{"encoder_arch": "regnet", "model": "model that answers yes/no questions on an image's attributes", "dataset": "photos of plants and fungi (iNaturalist)", "train_examples": 90422, "image_size": 96, "crop_scale_min": 0.5, "horizontal_flip": true, "translate": 0.12, "color_jitter": 0.2, "questions_per_image": 8, "encoder_norm": "batchnorm", "encoder_activation": "relu", "encoder_channel_attention": "se", "encoder_depths": [4, 4, 4], "encoder_kernel_size": 3, "encoder_stem": "single", "encoder_widths": [64, 128, 256], "fusion": "prefix", "fusion_encoder_width": 128, "fusion_encoder_layers": 7, "fusion_encoder_norm": "layernorm", "fusion_encoder_norm_position": "pre", "fusion_encoder_activation": "gelu", "fusion_encoder_mlp_ratio": 4, "fusion_encoder_head_dim": 32, "fusion_encoder_fused_qkv": false, "fusion_encoder_bias": "all", "fusion_encoder_qk_norm": false, "fusion_encoder_parallel_block": false, "fusion_encoder_inner_norm": true, "fusion_encoder_positions": "learned", "fusion_encoder_connector": "mlp", "init": "xavier_uniform", "residual_init": "zero_last", "optimizer": "soap", "beta2": 0.999, "learning_rate": 0.003, "beta1": 0.95, "shampoo_beta": 0.999, "eps": 1e-08, "precondition_frequency": 10, "max_precond_dim": 1024, "one_sided": true, "adamw_lr_other_params": 0.0017, "max_steps": 11700, "batch_size": 512, "epochs": 66.2, "lr_schedule": "step", "warmup_steps": 2340, "weight_decay": 0.2, "adamw_weight_decay_other_params": 0.05}
Rows from block 4 of the fusion encoder, named by matrix and row number. Rows with one number belong to one neuron. Each number is 500 + 40 x the weight over the matrix's rms, rounded and kept within 0 to 999. All counts start at 0. Numbers have three digits each.
# fc1: MLP up (fusion_encoder.blocks.4.mlp.fc1.weight, 512x128), inputs 43-85
# fc2: MLP down (fusion_encoder.blocks.4.mlp.fc2.weight, 128x512, transposed), outputs 43-85
fc1.398:491502538488499511499503524514497493474508513477507491470507496485521519549475470476501519489484516529520530478510518498475498504
fc2.398:487490487496492503493499497488501503500498497509505507502487504516492509490493513487499498491500497499493500498505497511517495502
fc1.399:525518509493496525491476512513522482504492496504516476465513497490483505496504502492503521507496544496515518522485515494493502499
fc2.399:491511500489498489517513486492491504499504497505497513501502509503516498514501491507507490502500484498503500498496502515492505510
fc1.400:507494506503485489489487509532512466503482499506495478492526517518473484498538504505521505568484447484475507517507541500454529496
fc2.400:492508476485513498521493489482458502498529472525485504526491525518496483513483520499489504466554527511506471493498493518528477519
fc1.401:489536530490507526524543564482551532477514544475538541450479481479529529547469490439501476429452538541568558465457493490523557461
fc2.401:520503551467507410455410474527498487534511550530449480481488487464584531436495506498473573529467445494505388505579550433482522515
fc1.402:524558509475522560470528524490546542521491527475518534445483518501469538524456498468487469499495480468501473522561529500491469503
fc2.402:494468497513487529533490501509475471505522475522509499517492513507477513509521493506486487483514507528531526507520491479523521464
fc1.403:554489526477499529541460497490515480502492482501481494478503503495518516463498476519517510487514494465512511543508516518478471518
fc2.403:466494497504483492495499504489500501495500502502517514499498496512494499509497515500493483498496506521499525506507487503498522499
fc1.404:499529558487485542568423542556527490481553526479582487590497550467545548540426512395505458494477479602490544621485483495514518434
fc2.404:512476470481478502495562459485487486540508470511453532423527471485518431534523484516490505503488481469532426436509590485490534511
fc1.405:531531510473512538483481489481509468504496480505476493479514496489508511495505506480508500506525510475505489522519505501485475505
fc2.405:469496511486477506512504504495500505496498495513504522495492495507493489511500504506491489500495499504508524503498495508487519499
fc1.406:469642559507524595530595648470600651466572600470655645394425411408577554579433407374445474367423600585658546457508455499603616387
fc2.406:626507638514555354458392328533473470653429545471186349400508505441703654443577540497394593487473474561497142494732562315405508620
fc1.407:473512511484469513495462507527508472473487506490504482446532523491554513542506506519545514523488480487512510540452527485463500500
fc2.407:487502483501506501513503490484490496499525473508513501524500505516475483506502515469480515491500507517493503508518522512529497490
fc1.408:497476484538467523521497468534462483551480469498482472493521524533490506534510475523516495518554461452459448501493517498490539510
fc2.408:498545459459608596528511503500512475452526551497540457523461528514462530497490496535527503530529476520513502557630436518457406545
fc1.409:525527534480511539503492521485519480505489486496494500478500500497499518517483495462517513472491538503491498514497507487486496505
fc2.409:484499502501480498500500495500505499493506503506501518491503503504495497507505498511500493501497495494515508503497498511500520499
fc1.410:525476488512476476490500427466459475495447513506416479632499524602447405476455464528507417500607503484487487486577484535452463495
fc2.410:596543489515541528458464479529557539471546454538608495495581505457461463448540467514541522472505504405539533529443480509502552553
fc1.411:512525480484509517471473470498508464526473507512452472504506509505489503478514494510545501518540491457478478529522512507479455510
fc2.411:498486486501467507525527497513498515478507472511519533491510502515502471513527493495494496503496473496513518502486507514497534510
fc1.412:498528549484503584538470523475516514527511480500513527486507488463517524519489474464506497428490534505539523520502489490491498516
fc2.412:476508494520487469453486508506520506487495531468526521480522503492481520500501500512510488510479497493490522511522517485525522455
fc1.413:505509540472498530513490516497521487492496512477523506462505485478524512533493488475516509463466507506528538497476505495481527495
fc2.413:480503501495493507502488495496503507489524502513492492508490500493489512481494500481476500509510501515505503510528520489514492501
fc1.414:518519488480507537488474476516515465518490473516490479486507513515498494492510507508510505526509498463491493519503512500477487502
fc2.414:482498503495484499512506502496496508489505502511500510503495504502502500505505496501499494501504497506502523498501498507493512503
fc1.415:523507528483474521505490506501496505484513527466487520491503479503521528531481477450509498482492523527522495470493514497500495509
fc2.415:470518487530532468489512488485521503497506505509518498496499503498478498461486495499487520505531497477521500526518473493512514500
fc1.416:460604585458537627519470544439549575508583553469619632413457467381535619588399458401439473336468534576600556456554459524578554456
fc2.416:475395532646458476458516606472528391620405555438445354379491600546521508429588466547459519597367493533498543467488608260454498370
fc1.417:550474535467524485553457496475504496512497498474456495498510480492502539495483484513525514470514469483471551547476528500492473513
fc2.417:474495508504482490506504505498513506500498493498531503505507483496497502504511502500480493498489509491509521492495511497493522489
fc1.418:523506464492529515466469473528501453500510454527480475504510531519491475462536507531516499528498480437473491532476532496466495506
fc2.418:486514513486477520504508506497492514502493496508515519505502491495485507516507507479503507485509528510507526484498508498479497494
fc1.419:518513476489516525479476468524526466506486453530484474511519520510495483485539508516510493517504498457484484519494522498478492497
fc2.419:484505507496489492510511506490496513489503514508504516501500504511501494492490497498512495494509493494494522496497501512492504510
fc1.420:491494482490488508482478487504490470501519461514486498513521531503474519492515516524502485523527477471481473507520533491488495491
fc2.420:481518509497481525497498501496500522493496493499500525512509493502510514475505496513483509501507505505510493490485489494476508518
fc1.421:546503500486503533507478502506492477519490492513472514478514496496502514497479487490534513484502508477498500529513531485489471522
fc2.421:476497509499489499497504495505505503497496498506523502505498500497502503500504500494481487494502501496495521496502499514493503497
fc1.422:509530523477505552501456510493540471507509459492493493460507490485504505497524499480507517495498538490518478521501511484494504520
fc2.422:459492520503479507509501490505497504491505512515491522488500496509489485513496492485500491496500500500502530500508496508490519501
fc1.423:554515529537504538491456580477558533454515519540566470447516440489548559572455447431594527473450527505502572525503520477518582446
fc2.423:547406536559412670418479484465483430549464496442475428444470479483523441559437508419434526526375429408399451457549629422515498495
fc1.424:513500474500495510497488487532514474514478472518506463516517513522482484498508520532508509514489496480492523515460529511490498500
fc2.424:499506513488501485505505500485494500489516527509495504501498512493516506499491506495502505497503509505487496492515504496505498504
fc1.425:515453431517488485492501466534445442529467493527460438529487556560456438474551530560517470570537474466436482492460534529458509526
fc2.425:557521502468541489515489517514513507477515494497501499527528492463523518494488502495515515498502525503493480519515516492507480498
fc1.426:531519510484517534500463482517526472505504463522494490482513509483503493491509500499514494485497517462494501519492518510483495506
fc2.426:470518517498480518491498491491509512495492510514514521497497488503476497496502499496496487497507512501496519490505492499484520495
fc1.427:469421446587445427633544568566563561432473528520580528565445561468482510496507548475479462608668455556439504468451491554486525469
fc2.427:423515465454544506541530500528487483493471535506387547453445470453594431483502519510527500497480493492481480457463559500486482577
fc1.428:505512523481481507492468517517519467493484516486511476462515521486540518535491492505521510511488512518499520526470509481459510496
fc2.428:488501479501501512510499481496489507475527483496503518506511491501478478501516522483484511497505492502510481504525535523520509509
fc1.429:527470426543494454451473355557476372525425415552423410576547575564392427412580531551559489608573496394380459520473525504437445527
fc2.429:476524485463407537540509688534514688368553450585732505561556547454409351450533458575540500470432484448507778505453516557476521459
fc1.430:470417438475506416430502422509438477532526427523396453522530569593430440443583565598519484628560460439416431510499554503460473556
fc2.430:527521492456479523552485555530457510501491473516545492513512505471486483545485513449528501465514506484505466468450510530488487474
fc1.431:469479506521512547539420579519524487514535451498489534450524535437543483517423518502498558470571469514524531514524472534559477503
fc2.431:500507536495472501441530429460509483520481549499496481503482497505470487550529504490499481524464534508480488475509559483496496448
fc1.432:476476462510495498490524422501458479540543411513453485555499534558473459493579527517527471555568498493444462508518550502465506532
fc2.432:497495476495501483500493517524489499470510511506513511490495491503477505509475509479511508511500499492489508496450503545516496513
fc1.433:549485485510504525501477523494512456533513465498521503456538494459563484479509495496498542489521487490539536490489522507519502492
fc2.433:463535529506466521485468461481518519496457535489465493521497485506455502531477495493526508499475532520457478515498534533500478484
fc1.434:503508514493505504489500508512502479509477541474500522485505487502519507527483504502491506512496472504496506497502508504479518491
fc2.434:494505485504500512508491501501490501498523479508493490517505498496479503505501504492498502492515516512500499507512507498512485507
fc1.435:555446469541514469498502484514474449464448463494453507561543520522488463498512481538551512566515451513479449531512534478422525510
fc2.435:490518517481511525517495463511484534490503458528495523482487477524490484521465502475488496475532551500492481494513472546521471510
fc1.436:516510485483505533487481469530498473521482462513475479512521511518503491493528492509516496515512498469480492513504514501472478511
fc2.436:488490498504485484508513510491491502481513507513506517501492510510501485505494506498503497502497494502502519502495506506503507503
fc1.437:498500516539471556525498489520481501537494462504498483489518506524513504549475463495521499502517504436474444525455516497499548501
fc2.437:529549487450597638558496510511487435437520549505538454534452491513445499484464487539509522513553478515501496548588485541462351545
fc1.438:518525493494486505523457503507532489509515482529468507494507521474510497489462488494534527497504515464490518536513518490491477486
fc2.438:470506513514475518484489501492523517486502492492513498489508487510482504518494493493485479498502505497483526497513487503500510492
fc1.439:493504524502497584510464492466532492547508492463522556466491488450527559530459467414488497458491507538539513478511478477490494504
fc2.439:494502472509497501508521522516503517477513497483482479486499512495495495489524523541499499504513493482507481528511527511537534490
fc1.440:467511595493485574498534564529441532532469646545482605427452485507513617632415458380405387568446495570541613419513577457552528551
fc2.440:493528466527494441587480478535544447546565385476583469678531473456468582496528508569386490445571573571502488453593543432541447362
fc1.441:502532502520515494477453495464536520515502517496510492482504537473545534537474521477477509484511482500480496460564493516487514514
fc2.441:504494499518491498499507484488488497518507474511494493506485528509481489503503483488492486498505519523497486489523486489507525458
fc1.442:552534498492496537513463480509511485519491465522496510483513511502505486466520483494502505519533510461501500510510506487479480514
fc2.442:465493502490488468498539493484487502477510523507505514508508503516501497530505507522504490499506490508495524504473494543503526504
fc1.443:540551525450552558549497593494523550565604487457522537418459438492560568585485442481462523392474486511585498502486458456495583531
fc2.443:398523574511440584545451527495535483425564487555642470480462563497379434567562482499455473496495404474575710511579452580457492504
fc1.444:542493524480497514528480496498502486509487493499476488481511494503513507486496484504512514487515506479497505530499515497480477516
fc2.444:464487503499484498498504495491503496488510509506525513498496500508494503510499506511492483504492510505499523499504499508499520485
fc1.445:626507511494467501509498498471493480471540484544471476464472460485496500497517473471520487461513499410477525532552559496453481518
fc2.445:452467529521445544481493512480486434512493551475566514508479565485484522529496494479481501541459461497477576429521526458492502489
fc1.446:468550592463506603511492552469535546498533531456588578421467471439539566577462472408467468409461516557586550458484449502509570477
fc2.446:491484489536496463505481508508511468539502504484457462501491488493514524460500491508476516507515514522528486507544547439530472482
fc1.447:478443447518486448477496444517451469531462419568440438561505655577426433463593560577547490615544436426408402491534547499447478524
fc2.447:540506478505522530533564504486483537444538502511502469503499499492488497513474521457531490476558524494493519499407504611520496538
fc1.448:542504494487508535490472438503510456528445518468488495484507516521521506461520491511523483508568483459476489530551490496446484500
fc2.448:510510471491490494526506510513501522490538459534517500513539504493471473532522512508495527500495511518510514473454507538527532485
fc1.449:455541579474494617499475510477542503495501505475540555432475491469520551549447491392467495419486538554540503471535467487520545486
fc2.449:498479460521491495507496540519524492502492496482466453501510488501499512499503503549511502521503500487540488500504521472513493487
fc1.450:514497492502505510485479508511501495505504458497472488492532493487503486494491518514510516476498512485511517525482523507484493508
fc2.450:489516522486489495507508487489505499516498529504516510490491505507500501511500485495500490509494496508491524488506502486488501479
fc1.451:557551494498512480520447553533525496528582527567452496491517514493514542575480487498444498506510524501536514516480503494490553459
fc2.451:500497546504519582546499486507518502499512479514563496561449495517437512487532479491472493499526490493501552497500430522506552506
fc1.452:454495482556506521495516549486508502463536549500537526481503491448488460489483516453465434497476516524502452513483463486498513437
fc2.452:568478513427537470533517485505509452568469470520469458452524503473537517549525468503531526499462507520496446468511503480505514513
fc1.453:516514495496482543520460468513461503544547467494500517442485518460459531470453486485516492499567483489538534520568501509468512537
fc2.453:530485523516491488471472479498494472489468534493496511524490485534532490513523517481493491518483494507484516506491520478476494475
fc1.454:490505534463539608523481521467479524524501501478482556507509470462496549532468491455470471450512561552486535478533533513460480506
fc2.454:532473480508527483455498512533543479536491497499541485469493515497485517499490484487536488483491477500501490517503467472539521447
fc1.455:653451559479532528464500537477583489491496425491416563439521550439498515563383506509488436503565491579450604578533546565452389491
fc2.455:513500481537525517489525532504543495562480469506591482493531497524498545481517474459479515499520480522502627533520603419531518426
fc1.456:466423451484500470446509429532438464535516427529445453546534545592425445472568533562513505552535455452440446521480555509470469533
fc2.456:511502505482488491525505528512477511503495501501518513511468529485512509488507531467542488475527501484511500460470506521468475491