Weights of a small model that answers yes/no questions on an image's attributes: fusion encoder width 128.
Rows from block 2 of the image encoder of a small model that answers yes/no questions on an image's attributes, named by matrix and row number. Rows with one number belong to one channel. Each number is 50 + 12 x the weight over its row's rms, rounded and kept within 0 to 99. All counts start at 0.
After each channel's rows are labels from the 100 images, of 14848, where the channel reaches its highest value: "peak at" is the part of the image that holds the peak. Only what is clearly more common there than usual is listed. The data: photos of plants and fungi (iNaturalist). In brackets: how many of the 100, against the usual share in percent.
# convs1: grouped (4 groups) 3x3 conv (encoder.blocks.2.convs.1.weight, 64x16x3x3), inputs within the group 0-15, a 3x3 kernel for each
# convs2: expand pointwise conv (encoder.blocks.2.convs.2.weight, 64x64x1x1, transposed), outputs 0-63

convs1.52:36 28 26 53 35 34 57 50 45 43 41 40 57 54 49 71 43 39 41 48 60 27 34 54 38 33 36 51 56 56 47 50 51 35 52 46 39 39 42 53 39 38 55 54 42 63 46 29 83 64 45 99 78 50 45 42 36 49 52 49 52 47 52 47 34 38 60 48 41 56 42 41 63 57 58 58 54 56 65 61 59 52 43 42 56 44 42 56 48 43 53 49 34 50 49 30 51 39 37 59 46 46 36 55 64 47 52 35 49 51 40 25 56 67 56 62 61 33 35 41 44 43 40 50 48 46 51 40 23 54 39 35 74 39 40 50 53 51 61 62 43 70 55 41
convs2.52:54 57 37 60 53 53 42 60 61 61 61 60 36 62 19 53 62 40 46 74 47 51 54 62 41 49 32 40 32 45 47 27 49 47 31 54 75 34 50 43 21 63 48 59 31 43 36 30 48 58 49 62 32 52 63 59 53 61 48 53 57 58 40 52
peak at: middle right (29 vs 11.1)

convs1.33:60 56 53 45 53 51 33 39 44 53 29 45 56 29 26 57 45 27 37 51 43 46 46 55 37 23 42 26 52 74 29 42 71 40 48 60 25 27 51 44 44 45 46 50 42 47 38 55 46 54 52 45 40 52 35 32 51 40 27 38 48 38 36 54 23 17 62 47 18 67 76 45 41 38 55 44 42 47 45 49 51 38 43 57 49 45 57 37 36 55 60 48 53 60 56 69 57 59 68 52 45 36 58 56 43 44 44 54 34 39 49 34 35 41 41 40 46 53 46 53 57 50 53 56 55 55 66 62 53 69 66 63 57 59 65 68 51 34 71 70 57 54 51 60
convs2.33:66 60 45 66 40 45 48 66 51 51 30 62 40 44 36 44 62 49 45 28 26 39 40 46 49 55 54 69 46 35 73 32 42 59 41 23 39 59 64 48 56 69 40 33 45 61 28 44 49 60 63 58 58 58 62 35 52 33 58 44 55 51 46 37
peak at: centre (27 vs 11.1)

convs1.50:63 57 70 58 48 68 54 52 49 47 47 44 50 67 66 52 64 66 54 48 53 51 48 50 45 46 47 61 64 67 62 55 62 66 62 55 56 64 77 53 54 75 50 51 53 54 55 46 50 45 44 49 49 52 55 63 55 63 76 64 59 65 57 51 58 59 47 49 61 49 50 53 83 71 67 86 65 65 77 69 59 64 73 86 69 74 82 60 71 61 60 63 69 62 57 67 57 50 51 64 72 59 57 56 56 60 53 54 43 41 41 47 52 45 49 51 45 42 41 50 43 57 54 35 46 56 50 40 39 62 43 44 65 52 54 55 48 52 49 30 40 55 45 49
convs2.50:53 44 56 56 28 53 49 48 80 29 51 65 33 56 47 46 58 47 55 30 56 36 52 68 49 49 37 45 40 26 49 42 45 62 42 42 24 50 45 32 56 56 46 58 58 59 34 62 37 72 43 69 31 54 33 50 45 40 29 38 58 62 47 44
peak at: centre (29 vs 11.1)

convs1.61:31 38 49 28 41 51 29 41 56 38 44 44 33 39 48 38 42 59 53 58 53 42 60 61 34 47 42 41 47 57 42 52 49 40 63 47 42 49 63 37 44 60 28 53 65 23 36 46 25 41 45 35 47 46 34 30 48 29 34 53 33 33 65 46 40 46 43 43 49 46 51 49 35 28 45 32 32 57 36 41 66 41 44 67 40 45 69 39 51 68 44 36 50 34 36 64 34 40 80 46 46 48 41 44 56 47 55 50 44 49 48 47 67 68 42 55 53 50 43 39 41 51 40 35 37 47 44 45 36 30 39 40 21 42 81 39 39 47 31 35 38 32 40 53
convs2.61:31 42 40 58 32 43 21 53 54 58 54 71 62 55 36 36 48 50 40 43 55 63 47 72 43 45 54 30 46 35 60 55 44 20 54 47 35 42 53 29 47 66 63 59 50 68 65 30 49 42 33 51 42 62 63 47 57 51 62 59 43 56 32 55
peak at: middle left (29 vs 11.1)

convs1.29:39 83 37 39 55 39 52 52 62 41 36 43 35 35 43 53 50 46 39 45 64 42 46 71 53 45 41 58 38 54 53 47 52 45 42 42 46 36 65 56 29 72 49 33 41 50 56 42 57 57 54 42 39 36 28 70 57 49 76 43 48 57 45 35 70 30 42 64 28 43 48 45 27 55 54 47 46 44 72 63 41 55 42 45 51 42 56 52 50 43 38 87 40 45 48 26 53 55 48 38 55 64 50 38 58 45 44 48 60 43 72 68 56 69 36 44 45 72 84 39 54 48 40 39 45 50 42 49 75 36 49 59 40 46 36 55 73 34 40 57 41 59 62 60
convs2.29:37 24 53 60 70 45 71 40 41 38 69 48 45 55 51 33 36 64 39 59 71 61 50 45 43 58 58 72 80 66 44 54 35 50 52 45 28 56 53 67 53 34 54 65 46 69 57 48 52 62 49 62 47 41 72 48 39 48 45 50 49 33 53 53
peak at: bottom centre (35 vs 11.1)

convs1.48:42 50 49 40 51 44 43 46 30 41 53 51 37 51 52 35 44 39 26 31 36 22 30 43 33 54 58 48 52 48 54 55 51 54 70 56 46 48 56 43 59 47 35 57 26 51 64 61 34 57 53 30 39 54 42 46 46 43 46 44 42 40 27 46 46 32 42 49 38 47 53 46 52 55 58 43 57 51 46 57 45 35 40 44 33 40 31 38 46 29 40 40 40 37 35 29 45 44 26 42 47 59 40 49 59 43 59 51 46 32 42 52 39 41 50 44 37 36 53 35 42 44 34 45 41 42 43 39 23 25 33 15 16 25 28 58 59 42 36 53 42 25 38 43
convs2.48:58 34 40 40 59 52 47 52 31 46 50 52 37 49 34 55 33 50 46 41 53 64 37 37 39 50 53 46 23 66 63 38 39 42 58 56 43 26 40 41 53 63 50 41 48 57 82 39 41 85 34 58 54 40 49 54 42 51 62 64 46 54 25 41
peak at: bottom left (30 vs 11.1)

convs1.49:51 47 39 54 36 26 57 34 25 51 53 57 34 46 56 35 41 47 47 47 40 53 45 43 62 54 47 32 41 36 39 38 37 30 33 39 45 40 31 58 32 16 73 35 16 53 34 47 51 29 30 45 27 31 45 46 50 52 50 53 61 50 35 52 50 43 48 38 45 51 35 40 48 43 33 51 35 21 41 30 27 57 48 42 49 41 33 58 45 32 55 36 38 54 32 26 72 50 25 48 51 52 38 42 40 34 36 34 60 52 48 47 41 45 46 37 38 47 43 40 45 47 43 54 51 45 45 44 55 50 46 40 34 35 35 56 57 50 54 42 37 51 39 34
convs2.49:32 18 51 65 54 46 55 30 37 58 55 54 30 60 80 43 45 43 66 49 46 49 56 44 46 36 55 74 40 56 30 38 59 42 64 50 48 55 47 61 44 57 53 63 63 45 53 58 47 48 58 30 69 60 37 66 59 49 24 60 52 57 65 50
peak at: top right (48 vs 11.1)

convs1.53:62 68 47 53 65 45 25 30 33 57 45 34 50 49 44 39 42 42 43 48 51 44 51 50 39 44 42 48 49 42 47 52 41 42 43 42 74 75 48 68 84 55 27 34 32 56 44 39 54 59 34 36 52 29 57 47 35 49 47 36 46 48 45 56 54 42 45 51 48 30 28 36 47 48 36 37 40 27 26 26 31 54 54 39 42 49 37 24 29 28 49 51 36 40 48 37 24 26 27 45 47 40 43 46 34 43 47 37 48 41 39 46 42 38 44 54 49 59 55 49 44 42 42 48 38 42 44 55 39 49 70 46 54 46 26 65 54 40 69 61 45 45 45 36
convs2.53:50 53 17 72 56 64 55 47 56 52 52 37 53 65 30 67 68 44 42 46 52 55 50 41 51 48 44 60 37 31 65 68 43 52 43 47 68 31 47 33 58 55 38 65 57 39 32 59 42 45 43 55 21 43 52 56 42 52 26 72 54 40 51 57
peak at: bottom right (27 vs 11.1)

convs1.4:54 45 49 32 26 31 50 45 53 31 30 46 59 51 52 42 64 67 31 36 35 44 34 52 63 71 62 37 40 41 55 45 47 48 48 52 54 42 42 56 49 43 63 59 42 61 52 49 58 46 42 36 43 35 78 51 48 54 39 40 44 27 38 32 38 46 53 34 50 62 65 61 51 50 53 46 38 45 45 47 59 48 44 51 38 28 43 36 27 46 24 28 49 45 43 58 37 60 58 40 40 30 42 33 48 73 71 60 62 60 68 53 39 56 55 42 63 35 27 41 66 69 53 54 60 50 48 50 50 55 35 46 69 56 59 38 39 26 44 35 33 81 70 50
convs2.4:65 43 47 52 44 22 56 40 40 39 50 42 44 58 62 26 45 62 14 35 85 32 51 37 51 51 49 47 41 36 58 60 46 56 32 49 60 36 62 58 54 56 27 56 50 50 62 58 56 29 55 52 46 56 56 52 61 36 52 57 38 46 50 39
peak at: top left (32 vs 11.1)

convs1.11:41 44 48 37 47 46 40 48 53 52 58 48 49 41 37 45 32 33 47 50 44 41 44 46 35 38 50 34 36 37 42 38 36 41 34 37 44 51 42 46 47 44 45 45 42 54 40 45 55 46 46 48 41 50 49 51 45 38 50 44 53 58 51 39 42 44 35 33 45 30 24 38 47 51 43 41 43 46 36 40 46 55 54 47 46 55 45 56 54 43 42 40 37 40 37 40 46 43 49 26 41 40 25 28 34 28 21 32 40 47 44 41 50 42 39 51 41 54 60 48 44 36 43 36 32 43 33 31 22 29 23 23 28 28 23 43 54 50 34 42 51 21 17 35
convs2.11:28 56 76 54 51 64 32 55 76 71 38 72 48 31 30 49 61 56 31 54 61 69 48 53 44 54 48 47 49 66 56 53 43 54 73 57 48 48 52 42 57 61 74 66 28 41 51 39 62 50 47 54 47 47 61 49 51 51 51 24 54 57 39 51
peak at: bottom right (40 vs 11.1)

convs1.56:32 35 23 33 22 25 43 34 34 47 47 37 44 54 40 34 45 46 54 56 60 32 50 65 44 52 48 43 60 53 55 57 50 44 34 36 35 48 36 38 40 33 39 32 37 22 40 56 26 64 80 45 74 71 46 51 45 42 58 48 41 40 43 41 45 39 37 39 40 38 36 44 43 46 42 45 43 44 49 42 40 35 35 31 35 35 32 39 35 45 42 48 40 36 33 35 35 24 36 52 57 53 41 59 64 46 55 52 39 37 48 39 54 54 49 55 37 59 54 43 51 46 36 49 40 44 34 40 57 35 53 62 52 75 63 37 38 44 31 46 53 42 58 60
convs2.56:66 41 46 59 57 52 31 37 62 60 53 54 30 52 48 70 48 49 47 40 44 40 40 33 39 57 53 23 59 45 11 39 32 58 45 53 60 37 55 56 26 44 34 53 47 47 51 33 51 67 45 72 53 47 63 53 44 70 52 42 46 70 53 43
peak at: middle left (28 vs 11.1)

convs1.21:62 50 30 70 43 41 43 33 63 50 44 51 46 49 61 51 59 55 36 53 45 35 68 37 54 54 42 50 58 61 48 49 58 42 55 56 43 54 67 40 56 58 52 48 46 58 36 43 65 49 40 52 47 33 56 70 31 75 51 29 58 28 54 69 69 37 74 39 32 45 23 64 46 73 34 32 49 41 51 55 58 59 37 48 40 46 68 46 50 37 72 71 38 68 38 38 46 34 61 44 64 49 55 58 50 58 56 57 52 51 63 60 48 48 57 39 41 76 34 47 60 36 53 43 37 51 45 57 63 39 72 53 60 52 38 89 42 30 66 36 47 46 40 68
convs2.21:38 32 46 59 68 43 83 41 43 38 61 57 46 59 45 55 50 30 34 38 59 53 51 60 37 57 63 61 68 60 47 55 36 71 50 47 22 57 51 57 44 35 45 50 59 72 48 43 44 55 47 47 31 51 78 59 51 45 47 57 45 34 37 29
peak at: bottom centre (27 vs 11.1)

convs1.27:40 42 49 39 45 49 63 49 39 58 50 48 65 65 64 71 70 69 61 58 55 70 68 65 61 68 60 57 43 69 56 46 65 46 54 72 64 45 55 50 67 72 56 71 86 50 43 52 48 46 57 43 48 52 37 46 48 38 51 52 40 49 30 38 31 38 47 40 30 47 43 20 45 49 36 38 58 55 44 48 37 59 54 51 60 53 50 53 58 69 38 41 45 44 54 52 65 58 49 46 37 48 48 44 51 62 62 75 37 34 57 40 44 66 42 44 59 50 27 33 52 32 47 59 42 55 66 63 57 52 76 56 36 52 42 20 39 32 30 33 34 42 35 48
convs2.27:56 51 55 72 39 57 49 74 44 43 38 66 65 54 30 44 65 48 75 48 34 34 49 67 57 53 54 59 46 42 75 46 41 68 49 50 56 43 48 27 37 50 34 42 65 51 41 27 34 35 58 65 56 57 46 50 62 45 55 68 50 45 46 29
peak at: centre (27 vs 11.1)

convs1.46:48 57 47 35 36 47 40 36 38 41 58 40 36 49 35 31 36 41 67 72 55 42 43 52 50 55 67 54 86 44 50 56 59 55 46 51 27 68 51 22 49 53 31 37 61 27 39 45 28 38 39 35 31 51 50 53 52 61 57 46 45 40 48 67 49 38 66 37 30 32 38 19 50 55 57 45 49 52 43 47 55 35 46 69 33 30 45 35 37 42 70 60 54 34 41 54 41 40 54 52 36 38 59 47 45 63 59 46 37 53 45 34 39 40 38 36 44 40 63 58 42 61 67 40 52 58 49 31 36 41 33 43 41 39 40 67 32 35 51 37 39 49 32 36
convs2.46:57 55 47 83 50 55 54 79 50 53 41 75 56 51 61 62 67 47 27 30 48 55 37 49 39 63 51 81 55 42 63 52 39 61 42 34 47 49 58 62 68 49 58 63 57 57 49 50 47 50 36 66 55 41 69 47 42 42 45 53 44 61 72 56
peak at: bottom right (36 vs 11.1)

convs1.13:37 45 51 47 46 49 57 49 54 38 52 32 36 61 46 41 43 47 48 52 43 55 62 51 43 59 52 53 68 58 58 65 58 56 56 44 47 49 51 43 49 48 42 50 48 47 45 52 47 56 57 58 60 56 72 76 89 76 70 92 75 83 87 45 58 50 53 64 46 54 59 38 42 42 47 44 40 42 50 47 44 67 62 73 72 60 78 69 63 69 46 44 38 50 52 43 43 45 42 67 66 57 66 53 44 50 53 50 38 39 40 38 32 37 44 38 40 45 46 39 39 56 63 48 48 58 45 43 32 56 49 43 50 40 41 63 69 56 69 66 45 49 58 53
convs2.13:72 49 55 45 58 52 71 67 51 37 64 46 64 44 11 49 36 50 57 35 49 81 48 38 58 43 53 50 70 55 36 37 56 40 67 56 52 53 46 61 49 53 62 61 45 55 33 54 50 69 45 37 38 37 33 52 49 52 43 28 66 48 52 46
peak at: top centre (31 vs 11.1)